Weights of a small contrastive image-text model: encoder activation gelu_tanh, text encoder width 256.
Rows from block 4 of the text encoder, named by matrix and row number. Rows with one number belong to one neuron. Each number is 200 + 40 x the weight over its row's rms, rounded and kept within 0 to 999. All counts start at 0. After the name is the row's rms in percent of the matrix's.
# fc1: MLP up (text_encoder.blocks.4.mlp.fc1.weight, 768x256), inputs 86-128
# fc2: MLP down (text_encoder.blocks.4.mlp.fc2.weight, 256x768, transposed), outputs 86-128
fc1.521,103,243,213,149,195,220,212,243,178,193,224,178,241,168,169,163,144,213,205,203,183,188,213,212,195,161,231,200,124,251,203,165,191,236,201,100,213,125,233,252,161,220,215,197
fc1.522,096,122,227,201,171,230,228,243,215,171,129,157,167,171,203,230,223,232,207,114,158,189,261,208,259,171,252,223,213,250,181,159,191,251,191,273,154,154,132,158,194,176,169,251
fc1.523,111,226,182,148,208,269,156,186,183,244,156,250,246,282,190,204,203,205,184,273,94,224,192,133,174,212,206,241,217,203,214,226,183,114,173,156,206,208,214,218,241,220,90,254
fc1.524,098,189,222,177,210,167,238,80,150,264,242,171,241,160,237,278,177,233,112,174,161,239,245,283,214,208,178,275,201,151,212,188,180,216,198,212,224,208,234,168,221,130,195,229
fc1.525,100,185,201,156,211,287,164,220,237,198,252,327,227,243,138,226,210,251,230,221,237,263,208,216,185,142,204,164,185,208,204,181,240,216,155,216,163,213,188,207,236,231,171,160
fc1.526,118,267,178,211,259,211,149,176,232,139,284,210,209,186,227,210,127,204,289,251,175,248,218,205,186,232,110,234,248,243,197,153,188,204,218,157,163,206,191,210,191,202,219,220
fc1.527,091,201,189,198,200,227,182,221,200,147,226,162,200,209,229,280,178,192,220,189,140,253,249,196,151,189,210,231,234,216,144,226,163,163,230,183,226,306,174,224,207,154,214,213
fc1.528,090,222,196,198,202,183,157,248,212,180,182,161,239,180,214,246,263,237,294,205,290,155,220,238,118,208,176,144,147,201,162,239,153,192,212,222,194,175,237,205,185,228,181,231
fc1.529,099,225,196,248,114,156,206,251,154,197,231,229,182,167,220,195,204,276,197,187,206,192,174,181,137,191,232,184,256,175,245,188,238,242,188,211,226,200,287,293,125,232,168,305
fc1.530,108,222,157,229,277,196,222,166,257,180,226,181,225,233,246,113,183,255,206,159,256,180,187,235,212,159,160,216,167,242,168,170,183,176,216,218,153,221,268,177,173,192,142,212
fc1.531,088,184,185,204,175,157,174,159,171,206,169,298,247,244,168,150,171,250,213,140,182,230,210,154,229,104,125,261,161,196,253,174,145,221,219,188,209,184,227,260,124,184,195,181
fc1.532,122,227,207,260,201,231,177,170,119,211,168,234,235,245,248,140,224,193,151,229,284,215,138,106,192,185,250,227,179,193,128,253,219,189,187,211,238,259,188,209,238,194,252,167
fc1.533,100,178,197,283,272,192,196,241,188,126,152,222,231,220,192,277,229,173,148,191,237,205,223,227,219,216,212,187,200,172,150,163,191,129,150,198,184,167,197,154,171,143,199,149
fc1.534,102,212,249,197,169,178,144,240,160,235,195,207,266,220,243,235,149,175,214,124,228,220,221,197,245,154,182,235,265,212,163,193,177,161,235,215,216,194,200,159,160,225,237,223
fc1.535,094,224,247,206,271,170,245,254,224,202,235,160,207,163,171,196,206,222,163,194,194,193,178,165,191,201,206,180,159,201,190,182,174,248,178,200,251,205,169,174,178,275,116,224
fc1.536,099,290,260,310,213,200,178,167,144,211,192,167,143,163,227,232,196,184,220,154,195,199,297,221,229,212,197,237,212,177,188,152,172,215,271,199,236,222,164,275,274,177,175,226
fc1.537,112,215,222,238,168,216,188,227,176,199,202,194,237,204,205,276,179,160,242,243,134,221,250,206,247,238,205,209,192,213,170,236,153,262,137,186,181,200,201,172,141,191,229,168
fc1.538,107,214,216,206,117,218,166,147,258,251,143,170,235,177,203,213,217,167,189,267,220,149,178,200,188,233,131,242,200,241,178,127,140,249,186,184,280,225,222,225,145,192,154,301
fc1.539,087,147,244,145,264,186,119,219,203,176,208,152,297,200,201,257,176,202,150,233,153,221,241,187,228,208,133,244,279,156,174,196,248,302,182,197,201,181,221,205,236,247,255,223
fc1.540,106,259,257,197,213,137,204,208,205,180,196,239,147,179,172,140,157,177,186,209,229,170,200,253,218,122,189,187,217,135,248,235,156,272,263,231,252,283,155,202,207,267,62,175
fc1.541,116,179,184,230,184,205,234,229,176,138,221,256,288,186,237,176,226,232,181,156,236,226,297,78,215,158,240,206,157,241,220,210,135,308,217,237,240,235,223,153,250,188,179,271
fc1.542,099,266,206,118,188,119,177,192,162,263,171,238,254,142,195,190,164,223,252,185,185,316,196,170,222,217,241,192,195,163,132,155,227,249,197,265,204,227,151,182,151,229,118,203
fc1.543,088,267,218,186,197,133,230,225,214,179,197,198,206,196,173,266,222,265,187,166,221,230,280,160,192,208,205,145,208,236,228,183,216,227,157,241,294,209,214,154,198,164,117,218
fc1.544,097,142,239,216,197,107,131,156,196,193,293,254,244,189,175,212,171,212,192,161,216,146,255,215,188,164,243,245,184,177,135,268,205,218,267,262,211,179,195,182,166,237,232,200
fc1.545,085,174,243,199,281,155,177,193,162,142,247,236,160,244,230,196,222,162,225,182,191,221,208,124,217,144,182,214,123,268,254,244,195,205,198,313,232,278,241,223,266,275,254,195
fc1.546,085,280,199,142,249,267,189,203,211,199,136,222,200,221,204,177,219,233,152,174,204,111,207,222,232,167,141,119,215,149,224,240,126,220,253,178,152,197,139,128,120,266,203,191
fc1.547,095,211,210,179,226,179,233,170,240,240,141,227,186,200,266,253,183,244,205,163,218,159,198,203,268,183,226,293,226,158,265,193,170,188,171,258,198,143,226,254,154,230,192,275
fc1.548,113,223,235,194,178,266,240,212,207,228,165,213,259,219,179,151,213,184,102,158,180,237,227,238,223,229,227,252,193,235,139,222,155,311,204,255,177,202,187,134,207,204,254,278
fc1.549,095,210,231,145,255,114,175,188,253,121,209,203,188,226,251,223,142,207,231,136,225,186,210,250,193,179,179,254,144,205,201,190,175,207,229,202,228,298,136,236,297,241,207,162
fc1.550,098,255,213,222,112,221,145,285,176,168,236,160,210,214,195,284,174,202,204,214,185,259,211,223,147,225,207,243,219,222,133,167,151,224,218,232,234,195,226,183,173,274,185,255
fc1.551,087,207,182,122,223,256,255,195,218,218,221,184,270,229,209,182,179,192,185,167,190,201,236,285,237,138,174,191,197,212,207,157,274,188,181,255,177,204,286,189,182,181,209,172
fc1.552,106,186,201,208,281,224,95,230,222,183,178,229,199,247,235,212,218,164,236,172,198,229,255,280,202,231,154,97,153,195,201,223,175,225,211,218,232,301,242,192,220,205,127,207
fc1.553,107,163,211,208,238,224,269,143,164,183,119,198,228,160,225,198,186,248,247,221,179,228,280,201,205,198,125,191,222,125,251,209,179,240,186,164,234,185,175,226,94,175,193,212
fc1.554,115,235,247,187,179,147,177,192,241,181,178,229,193,186,209,221,164,226,265,201,225,225,229,144,222,116,245,171,200,197,246,196,198,179,218,234,240,206,139,202,204,234,200,163
fc1.555,096,214,212,158,270,242,230,217,185,197,293,169,218,238,146,282,139,215,219,248,195,264,262,119,216,244,225,218,114,215,162,224,198,199,191,171,141,237,184,195,172,181,226,194
fc1.556,106,211,243,190,250,200,191,194,216,148,160,207,223,200,193,187,185,242,160,207,215,224,184,236,188,136,117,198,242,190,249,189,187,159,262,186,204,181,186,93,217,211,217,163
fc1.557,092,192,226,185,221,226,169,188,288,191,230,235,234,190,220,219,138,177,216,220,230,249,138,229,262,180,254,177,213,190,206,191,252,210,237,184,237,212,231,192,187,206,225,154
fc1.558,093,199,222,167,223,228,188,251,177,169,174,249,211,205,243,146,266,178,177,208,130,191,264,187,274,171,187,157,166,157,228,177,196,195,192,264,159,210,234,154,206,251,181,149
fc1.559,104,220,153,191,169,178,244,193,168,218,154,201,311,195,225,263,195,167,203,185,218,253,259,140,184,198,205,220,188,196,190,232,301,216,188,289,206,275,172,209,176,262,271,170
fc1.560,086,120,198,194,186,175,213,191,156,182,187,218,236,187,178,237,213,205,182,228,207,197,207,222,167,160,155,253,194,171,180,250,246,217,210,251,275,211,259,239,145,222,192,184
fc1.561,107,143,196,196,217,229,137,145,214,147,199,214,260,231,253,187,134,247,219,208,257,187,249,171,264,218,126,199,210,218,236,213,158,168,209,250,246,282,254,158,143,220,183,115
fc1.562,091,173,176,149,210,223,169,269,127,186,146,203,253,115,201,277,222,202,238,328,125,173,115,183,195,171,206,178,142,193,250,249,225,270,134,228,151,218,199,183,244,230,153,177
fc1.563,104,223,209,168,167,193,263,158,249,149,155,100,283,186,259,227,195,249,250,174,199,168,265,217,205,193,166,168,185,205,191,299,188,265,270,175,207,208,215,203,170,200,229,241
fc1.564,101,235,143,160,255,199,182,219,221,174,236,278,265,216,161,245,185,245,263,171,174,208,231,259,202,182,134,193,205,141,192,206,168,263,190,259,236,206,247,286,226,281,257,166
fc1.565,106,195,219,227,202,228,140,156,181,167,182,149,279,181,169,236,202,224,206,177,138,184,194,199,213,194,207,188,198,118,178,151,156,253,249,223,256,220,187,218,204,235,213,234
fc1.566,105,175,229,129,232,270,228,222,224,183,213,226,222,245,224,223,204,213,222,248,192,232,202,245,164,187,247,203,204,204,198,221,152,173,194,209,263,209,183,235,209,188,267,224
fc1.567,115,233,206,178,236,208,186,131,188,241,114,229,164,256,236,272,189,216,177,162,166,101,199,198,242,150,180,137,233,225,253,210,258,259,139,226,197,284,204,247,156,178,202,184
fc1.568,089,179,209,227,233,203,273,288,271,151,217,269,169,210,205,189,217,208,206,196,249,204,230,255,223,195,137,203,171,156,167,217,240,290,177,235,262,140,191,222,247,175,234,247
fc1.569,103,208,199,242,196,220,215,195,224,163,211,205,288,237,187,140,232,239,259,190,225,146,225,165,209,162,187,170,153,228,170,174,169,176,173,213,244,171,185,219,253,205,192,167
fc1.570,094,165,183,188,217,254,128,195,215,148,190,145,207,192,216,236,171,230,207,121,213,284,258,218,299,224,207,276,143,226,147,272,216,184,230,220,185,233,240,216,191,190,228,205
fc1.571,091,261,190,176,154,197,215,222,207,160,144,142,240,187,220,174,220,182,176,259,184,253,208,262,179,140,200,191,169,174,138,249,164,184,229,175,267,245,151,191,223,238,145,235
fc1.572,107,304,199,175,202,213,236,218,222,155,232,155,162,161,287,187,248,255,203,225,219,217,206,237,213,188,190,196,231,190,201,182,210,200,149,255,198,242,231,209,147,250,240,182
fc1.573,102,163,190,216,184,203,137,223,237,197,225,136,305,195,212,184,224,265,204,192,141,235,210,248,226,168,192,256,174,222,108,187,219,231,244,158,205,142,161,222,184,237,255,236
fc1.574,107,248,208,251,212,193,197,183,179,239,304,245,154,275,244,230,223,250,253,222,234,180,194,162,151,197,229,167,160,209,182,192,250,170,182,144,214,234,176,226,257,241,165,194
fc1.575,094,146,228,225,220,290,112,135,221,118,162,172,151,168,246,197,142,236,271,209,203,211,172,167,268,168,202,237,168,217,199,172,208,275,217,176,185,133,219,232,176,126,226,159
fc1.576,092,231,219,216,212,182,213,223,198,209,139,260,260,211,220,203,208,259,195,194,140,199,184,270,220,255,182,263,152,222,218,163,187,194,248,204,172,247,251,188,227,252,170,83
fc1.577,103,174,210,169,226,201,174,267,138,206,184,274,262,198,175,173,187,204,224,255,271,189,243,125,249,248,184,184,308,212,180,225,200,236,161,204,263,205,280,221,171,217,215,246
fc1.578,089,229,210,273,266,206,217,123,206,166,155,153,206,179,177,167,229,236,250,225,165,281,237,201,136,112,163,218,152,267,207,230,192,229,218,199,223,223,195,256,195,192,162,195
fc1.579,086,183,137,176,187,203,168,166,121,124,263,207,199,158,148,224,206,193,219,137,212,206,139,207,233,157,201,239,211,157,271,179,168,189,210,159,257,243,166,114,215,236,199,163
fc1.580,090,147,212,240,188,186,190,172,205,137,145,236,205,215,202,169,197,182,228,232,208,198,196,262,180,185,121,172,215,227,236,216,142,211,145,219,191,131,123,139,196,244,191,143
fc1.581,101,251,229,209,159,219,181,168,171,190,244,250,245,269,152,271,190,200,259,271,154,190,183,189,201,203,164,148,212,303,196,151,189,161,244,156,172,201,234,167,203,173,145,205
fc1.582,108,153,283,166,223,158,175,200,262,206,264,225,159,250,261,211,209,286,141,272,221,222,240,208,221,213,221,269,182,228,211,231,177,242,211,231,237,97,213,189,155,172,209,241
fc1.583,090,173,206,146,151,204,219,197,258,213,203,174,255,222,222,179,269,196,236,193,284,193,203,137,290,200,149,207,185,211,233,244,192,178,205,260,214,177,156,188,125,248,282,207
fc1.584,089,230,160,234,225,177,184,213,172,186,184,221,285,150,208,203,203,238,193,243,265,231,217,192,194,195,261,187,187,225,283,252,228,209,225,241,241,212,277,161,192,170,205,162
fc1.585,102,293,213,173,173,202,241,209,183,171,185,165,323,214,186,228,194,268,223,239,208,178,163,188,220,226,227,230,158,223,201,171,207,246,200,231,203,179,207,180,188,194,167,131
fc1.586,091,182,143,230,267,184,223,227,242,183,193,178,186,188,244,197,174,193,278,173,249,117,242,191,188,178,153,213,167,164,237,100,204,272,135,204,162,270,239,206,210,224,181,110
fc1.587,089,199,251,188,193,172,154,167,131,138,246,216,265,216,193,184,183,245,217,231,223,212,223,217,247,252,190,256,234,196,162,294,242,200,216,225,174,213,164,164,194,238,152,223
fc1.588,109,131,154,185,188,153,233,175,270,169,216,180,184,196,274,176,178,207,123,194,187,167,224,171,182,236,234,204,238,231,132,201,161,141,258,184,191,193,240,237,171,232,159,258
fc1.589,106,195,254,185,157,263,174,179,136,212,170,157,185,223,177,176,192,208,299,201,156,213,246,238,198,157,242,221,261,173,231,210,174,285,299,199,239,226,201,78,146,144,221,187
fc1.590,101,260,207,135,180,124,179,219,176,226,187,142,239,218,212,169,133,267,185,198,261,169,214,197,195,216,188,238,171,208,135,260,194,214,148,185,215,197,169,162,237,235,160,198
fc1.591,104,197,174,93,136,221,75,228,170,220,224,273,243,232,149,249,246,181,287,222,189,166,220,225,246,183,211,190,215,259,191,174,166,196,209,201,160,280,209,210,137,161,249,222
fc1.592,107,199,227,248,141,286,243,192,179,101,237,181,256,211,198,175,174,349,202,189,244,223,278,176,147,161,161,209,261,178,158,151,148,174,274,255,237,191,107,179,138,192,198,251
fc1.593,091,254,241,147,183,230,196,184,157,144,169,158,134,236,227,145,209,166,167,247,281,180,195,241,189,141,198,196,127,185,229,176,231,253,231,202,196,211,243,190,85,208,193,206
fc1.594,089,194,181,194,223,217,222,206,116,219,256,178,207,155,203,210,253,220,167,203,246,181,223,168,165,227,225,206,198,160,224,223,234,263,226,206,163,200,195,171,169,158,158,193
fc1.595,087,232,226,199,174,329,174,270,191,245,187,149,221,216,164,163,195,250,194,189,219,161,164,248,233,273,80,233,218,217,193,220,176,205,149,120,205,194,205,181,233,175,215,198
fc2.521,102,295,193,201,210,162,211,237,249,173,207,219,67,245,209,172,203,244,198,212,248,203,268,193,190,205,180,260,225,160,215,206,170,190,212,217,206,259,193,224,200,195,227,202
fc2.522,092,276,196,202,180,231,172,148,197,184,187,175,194,253,178,210,245,212,151,157,210,204,188,233,216,210,139,278,191,219,151,257,222,223,186,226,240,231,250,252,205,178,185,208
fc2.523,107,211,197,152,206,192,271,232,185,188,194,156,229,166,137,139,264,138,251,219,250,110,253,252,231,150,118,153,188,204,160,188,168,202,224,200,255,203,126,184,164,229,299,142
fc2.524,097,209,170,243,290,184,239,222,192,185,212,153,156,245,162,255,180,189,216,175,166,219,182,138,131,272,139,193,207,237,190,245,222,188,165,122,182,194,251,219,168,199,296,160
fc2.525,100,215,214,187,185,195,198,128,254,213,202,161,168,202,173,191,179,159,193,171,145,160,132,230,257,194,212,150,184,253,139,263,111,173,194,187,173,180,224,289,220,206,187,203
fc2.526,113,269,162,143,185,185,185,272,213,201,174,212,167,180,165,198,153,204,208,222,160,197,260,153,236,125,192,242,184,162,180,218,218,201,182,210,192,166,199,193,90,210,231,171
fc2.527,084,206,253,210,201,202,125,173,219,222,258,246,224,223,160,193,168,216,236,276,200,258,200,170,244,230,156,173,220,193,194,218,176,213,145,240,194,91,202,205,216,251,197,196
fc2.528,087,240,239,214,208,235,245,146,136,251,209,178,166,200,266,270,217,159,162,146,160,235,176,187,218,229,154,224,212,216,197,190,222,209,183,219,189,191,238,271,269,188,202,168
fc2.529,098,120,283,227,186,236,244,181,248,220,204,141,207,224,168,207,273,198,187,169,215,190,287,242,182,155,218,154,148,182,180,167,160,128,170,207,161,232,200,195,199,251,225,195
fc2.530,100,172,203,219,259,182,97,204,243,249,148,172,204,173,196,252,202,194,231,186,264,239,223,193,154,178,304,198,197,200,186,184,181,235,154,215,201,219,244,169,247,203,268,160
fc2.531,089,234,238,216,251,170,118,266,189,222,216,187,162,187,203,165,142,234,212,208,228,183,163,130,213,271,256,198,267,157,232,194,232,202,231,220,233,209,213,241,249,194,171,123
fc2.532,120,261,179,177,260,177,287,162,232,214,265,151,280,192,238,220,202,168,227,180,135,163,218,146,194,207,211,192,201,141,154,237,229,203,213,166,182,184,153,183,170,172,188,118
fc2.533,100,252,183,148,200,162,180,256,194,259,227,166,207,282,169,159,119,177,221,266,201,144,195,149,217,258,243,256,242,223,160,148,125,212,224,272,218,208,191,155,202,181,253,212
fc2.534,098,241,197,173,218,152,204,266,198,208,189,235,153,250,175,225,171,278,185,201,163,166,124,153,192,239,242,200,230,230,244,231,167,198,154,285,186,252,202,218,226,184,186,154
fc2.535,094,238,218,226,215,188,219,197,214,233,208,215,212,286,243,163,186,224,124,162,197,176,205,278,195,157,240,148,157,134,160,137,219,273,155,137,215,210,168,198,235,200,196,133
fc2.536,097,162,161,113,180,156,208,257,200,222,200,198,259,208,230,276,235,198,273,203,231,230,178,196,237,205,220,183,238,157,159,218,284,190,171,155,167,200,225,226,156,228,216,189
fc2.537,108,198,107,263,164,191,174,277,142,169,190,166,206,199,209,260,196,175,240,189,202,235,186,200,149,253,158,168,182,252,208,137,192,181,234,172,293,224,176,153,253,251,186,252
fc2.538,103,193,124,201,211,223,201,284,164,197,220,235,178,163,159,232,179,226,244,233,212,191,182,199,202,169,223,222,202,192,166,155,206,220,217,191,202,230,151,172,221,246,207,129
fc2.539,088,220,180,222,172,235,192,183,200,247,205,190,150,216,303,166,221,264,241,239,246,178,214,230,221,215,201,198,199,173,210,127,187,205,181,214,63,207,204,220,101,149,191,185
fc2.540,105,155,167,213,211,219,201,265,209,181,158,204,214,210,175,251,229,124,325,233,195,179,199,230,174,143,168,175,157,200,160,232,262,205,248,160,131,208,188,222,150,221,171,306
fc2.541,122,199,171,215,145,197,242,162,187,166,174,191,185,207,175,233,176,220,138,246,172,202,194,250,220,209,178,161,206,204,160,192,216,174,160,229,181,208,194,217,177,189,200,178
fc2.542,098,150,166,252,73,194,123,237,197,222,190,176,198,335,192,208,232,195,132,212,244,226,183,144,167,199,143,252,246,210,180,216,220,176,205,197,235,208,256,236,119,207,324,232
fc2.543,091,218,170,294,144,190,174,188,189,271,195,245,267,181,241,171,233,241,146,215,171,218,204,227,199,243,167,213,181,184,245,159,207,161,146,252,227,181,260,205,150,171,269,233
fc2.544,098,148,250,184,244,230,231,105,177,221,124,165,209,187,212,218,260,197,166,193,112,145,228,208,288,189,265,208,239,240,140,142,167,260,227,121,197,221,245,173,229,191,203,192
fc2.545,093,225,216,121,153,161,144,199,229,197,184,204,200,151,194,218,233,139,280,175,188,192,231,195,259,213,174,211,220,124,163,219,132,197,216,123,304,205,241,176,223,183,171,189
fc2.546,096,183,185,171,203,174,165,176,231,209,175,185,258,225,170,167,208,198,179,242,211,131,183,200,241,203,164,162,192,203,247,165,226,169,255,244,194,130,257,138,202,167,209,181
fc2.547,096,145,304,210,162,273,129,218,115,210,219,210,231,210,261,134,213,229,158,174,237,189,153,160,260,157,194,169,182,174,150,245,293,250,191,151,179,255,176,222,175,129,191,191
fc2.548,114,272,176,221,216,157,160,161,241,201,218,263,233,238,164,302,184,203,212,154,241,181,277,164,201,119,238,157,245,139,212,200,210,191,218,140,187,237,187,243,128,235,198,268
fc2.549,095,216,159,214,217,261,271,248,219,310,242,147,144,207,164,210,199,160,155,223,137,211,182,190,234,121,202,189,234,238,201,201,227,209,210,202,228,213,253,238,175,198,150,239
fc2.550,103,150,168,128,170,180,211,210,188,157,218,186,183,215,179,242,228,253,209,153,173,175,260,109,267,180,144,302,203,212,224,161,285,223,172,148,166,145,219,230,219,170,179,154
fc2.551,084,154,233,239,121,221,147,244,167,238,170,169,153,181,155,188,232,141,276,225,192,201,277,205,209,228,181,279,188,147,135,185,172,268,171,187,255,230,116,165,160,207,165,263
fc2.552,114,229,131,231,201,247,170,185,249,226,235,202,155,163,227,109,225,172,234,201,205,185,154,201,192,104,181,282,171,203,136,198,186,152,259,205,187,122,176,248,202,204,158,215
fc2.553,115,252,202,198,247,156,167,156,178,192,226,205,171,193,213,252,208,176,213,232,203,193,248,225,246,218,211,173,183,185,219,118,118,247,226,152,147,157,216,247,221,223,114,152
fc2.554,114,250,180,234,215,162,236,156,122,245,237,166,189,275,166,182,201,192,259,178,165,169,121,234,190,171,232,218,228,199,174,173,125,206,204,153,151,219,190,217,255,155,200,128
fc2.555,095,231,118,167,217,137,196,219,210,246,139,169,236,134,267,180,234,174,161,241,199,186,173,223,193,246,205,192,257,108,280,271,185,217,176,249,177,171,229,150,236,202,196,267
fc2.556,102,247,161,201,256,183,193,177,176,182,189,248,214,205,240,169,218,231,265,237,178,215,204,136,212,173,191,242,254,236,185,246,181,228,187,119,194,146,236,198,226,187,204,259
fc2.557,091,216,246,146,228,164,208,155,135,197,171,253,225,169,216,136,233,238,222,195,200,157,218,196,206,275,222,192,182,198,197,118,277,262,185,173,163,114,187,185,159,202,154,149
fc2.558,091,244,128,179,258,152,232,192,117,173,239,197,165,252,196,179,212,210,182,225,284,239,249,224,155,195,155,188,270,270,139,196,224,203,174,252,202,171,227,265,123,185,221,231
fc2.559,102,209,272,236,266,233,225,190,193,162,161,283,197,238,259,279,258,242,163,164,207,152,204,183,231,151,220,129,223,254,199,226,185,192,223,222,200,175,200,256,190,159,174,151
fc2.560,087,189,112,195,191,219,163,124,210,188,184,160,168,286,192,148,209,207,233,239,250,158,165,167,192,161,145,218,141,225,171,158,155,243,210,156,223,168,243,153,198,243,248,214
fc2.561,106,304,233,188,165,183,164,332,208,233,175,210,174,194,175,158,202,200,205,262,169,169,222,251,189,152,253,183,225,191,219,158,248,228,108,228,214,217,151,241,194,170,194,305
fc2.562,093,188,208,155,114,159,189,208,239,189,276,192,180,245,175,136,207,168,183,187,162,207,218,230,219,219,158,271,240,250,203,158,130,152,212,156,229,233,208,220,222,216,188,167
fc2.563,102,221,216,215,305,177,158,173,149,207,172,260,207,218,147,223,242,211,207,194,235,192,178,245,226,177,168,187,272,215,228,103,263,183,168,193,193,179,217,201,194,242,124,203
fc2.564,100,204,200,149,284,183,233,297,221,182,151,204,170,203,276,252,193,196,190,159,195,209,209,196,206,243,164,225,192,211,220,166,174,259,206,198,158,207,215,160,163,221,102,166
fc2.565,100,183,143,98,187,181,268,188,155,176,167,165,176,205,187,207,243,154,207,237,223,288,305,197,142,251,243,160,155,196,251,251,243,183,161,239,105,199,225,232,198,232,243,178
fc2.566,109,246,183,219,215,190,314,167,218,207,280,118,172,171,292,173,234,151,184,185,113,130,182,180,239,201,119,201,160,157,237,138,168,135,169,205,82,184,209,174,155,228,215,123
fc2.567,101,147,172,191,141,223,103,199,199,195,235,205,181,210,173,237,158,174,209,163,167,154,195,307,206,240,279,164,203,123,194,220,208,179,257,286,184,246,142,156,141,248,205,214
fc2.568,089,295,188,178,205,228,208,176,175,167,209,202,209,125,138,252,237,198,244,156,149,183,168,152,184,163,198,151,190,168,263,268,174,206,169,123,201,229,174,169,207,143,172,172
fc2.569,111,232,138,189,200,166,141,168,227,206,162,217,102,206,161,213,149,190,207,126,226,167,228,254,222,226,168,217,263,272,246,180,227,187,167,204,232,271,161,236,98,185,174,199
fc2.570,097,148,199,196,163,214,234,143,190,245,129,196,199,244,222,82,187,188,258,260,169,180,165,157,192,225,198,170,196,190,204,209,248,246,185,124,295,266,162,190,243,168,148,240
fc2.571,101,210,252,176,178,179,205,172,242,238,178,248,210,180,247,196,182,186,198,170,196,232,287,149,224,135,215,178,248,219,145,127,238,112,165,168,185,226,257,168,218,111,226,138
fc2.572,106,148,206,223,195,174,106,220,207,261,303,203,271,272,139,135,258,198,272,174,209,158,200,151,228,158,173,210,218,142,239,197,150,196,195,233,199,185,251,210,214,171,131,228
fc2.573,097,131,214,197,273,200,244,227,121,143,214,197,220,168,176,261,219,166,240,233,235,192,151,150,256,237,122,142,194,153,273,178,247,233,203,171,246,276,101,202,286,154,192,174
fc2.574,097,220,229,127,224,215,188,222,226,240,163,131,249,244,153,184,278,220,173,150,177,255,142,162,209,159,131,226,237,186,246,212,216,231,231,185,199,218,150,219,206,138,253,137
fc2.575,100,188,211,201,191,127,273,240,154,208,265,174,131,221,232,198,143,166,156,184,242,244,178,305,165,214,209,197,212,243,201,113,182,223,198,247,152,227,195,224,209,231,169,184
fc2.576,090,144,185,170,213,180,193,215,207,172,220,161,193,145,208,223,165,161,176,207,202,195,151,250,181,186,247,203,235,205,136,155,207,213,238,249,191,191,154,192,248,191,200,306
fc2.577,099,236,242,204,212,190,174,189,276,226,192,265,146,209,190,261,245,302,264,139,204,190,225,241,196,233,260,211,236,239,188,225,230,196,244,207,175,245,224,119,241,183,184,182
fc2.578,083,206,231,281,186,174,179,182,191,190,235,215,149,232,210,225,175,237,188,234,265,217,188,155,156,192,198,173,170,123,210,197,154,266,212,195,228,203,195,163,199,252,145,153
fc2.579,082,227,188,167,258,144,236,260,228,187,229,163,205,174,250,205,262,167,227,145,127,234,196,158,184,222,230,218,164,209,130,203,117,212,267,203,152,141,192,232,177,195,222,175
fc2.580,098,224,198,186,281,139,247,224,204,194,227,176,175,227,199,176,220,196,253,177,241,279,245,175,195,221,180,238,196,181,224,163,247,273,232,265,115,176,171,178,191,236,220,195
fc2.581,097,175,157,131,184,261,188,204,214,206,137,119,150,216,221,156,262,83,237,182,242,130,167,199,227,139,221,210,194,144,232,150,174,181,181,187,217,60,182,251,189,184,237,141
fc2.582,105,208,129,226,217,177,182,206,201,197,168,198,252,160,228,268,196,185,155,129,182,165,225,206,108,213,184,246,262,133,185,139,259,275,244,124,240,231,168,184,255,116,275,149
fc2.583,085,195,309,186,179,249,215,185,186,206,138,276,158,250,233,150,170,232,155,139,226,201,243,288,165,171,189,147,195,184,229,239,192,249,144,239,190,121,233,235,156,197,234,147
fc2.584,085,166,170,206,177,189,230,180,199,114,226,198,117,265,186,204,199,209,161,172,154,215,172,229,231,197,172,233,181,211,168,100,78,194,233,237,216,275,172,173,176,202,235,195
fc2.585,098,211,265,233,184,205,147,206,229,257,245,179,187,235,151,138,184,205,99,179,245,269,272,162,141,168,168,152,233,161,134,168,153,178,215,224,244,249,209,203,234,231,191,256
fc2.586,098,267,151,184,127,172,216,201,232,221,177,225,220,243,187,184,176,224,178,201,163,156,152,198,229,214,252,305,280,225,214,173,127,229,240,189,173,288,203,186,176,215,218,207
fc2.587,091,160,141,148,63,267,191,191,214,204,180,186,226,183,187,197,213,288,169,114,279,159,184,314,190,181,191,215,157,215,281,194,167,234,203,213,228,165,141,154,169,226,208,225
fc2.588,105,221,167,229,203,169,139,205,250,213,127,200,205,220,171,243,247,206,227,144,282,223,250,232,207,209,207,239,169,193,253,226,257,279,169,177,199,204,273,271,204,175,232,196
fc2.589,105,214,209,176,206,201,186,211,152,189,202,186,175,174,277,208,260,179,136,236,208,152,188,155,185,209,135,151,216,267,132,177,190,190,202,223,172,242,223,243,253,246,255,225
fc2.590,093,221,184,219,299,280,236,171,148,195,216,217,206,200,238,253,182,150,159,184,152,200,254,199,211,181,224,235,232,167,174,219,199,260,267,135,199,190,162,211,218,204,219,191
fc2.591,100,260,232,253,233,207,215,236,219,195,186,223,144,170,195,255,174,261,188,203,227,250,227,229,164,185,195,251,168,229,254,245,176,158,203,255,159,149,239,213,176,260,174,189
fc2.592,102,189,233,187,201,173,187,274,166,208,233,263,186,185,256,220,242,177,135,175,162,196,275,232,276,270,266,171,116,210,211,249,225,268,104,151,145,210,197,189,199,279,206,184
fc2.593,089,212,221,218,184,205,175,186,168,249,225,182,193,216,149,133,165,187,236,251,183,171,231,233,233,249,182,158,174,107,212,217,157,147,229,185,259,181,234,154,268,261,207,253
fc2.594,088,251,200,221,151,205,190,136,232,159,189,212,207,130,234,194,217,198,243,243,167,167,195,212,225,207,173,166,285,229,239,154,216,205,194,177,245,147,224,198,224,172,189,153
fc2.595,088,171,173,178,167,123,204,119,244,193,172,219,176,194,231,235,243,141,184,230,214,227,187,194,122,298,175,174,234,239,204,155,177,213,235,238,238,158,153,223,157,239,199,148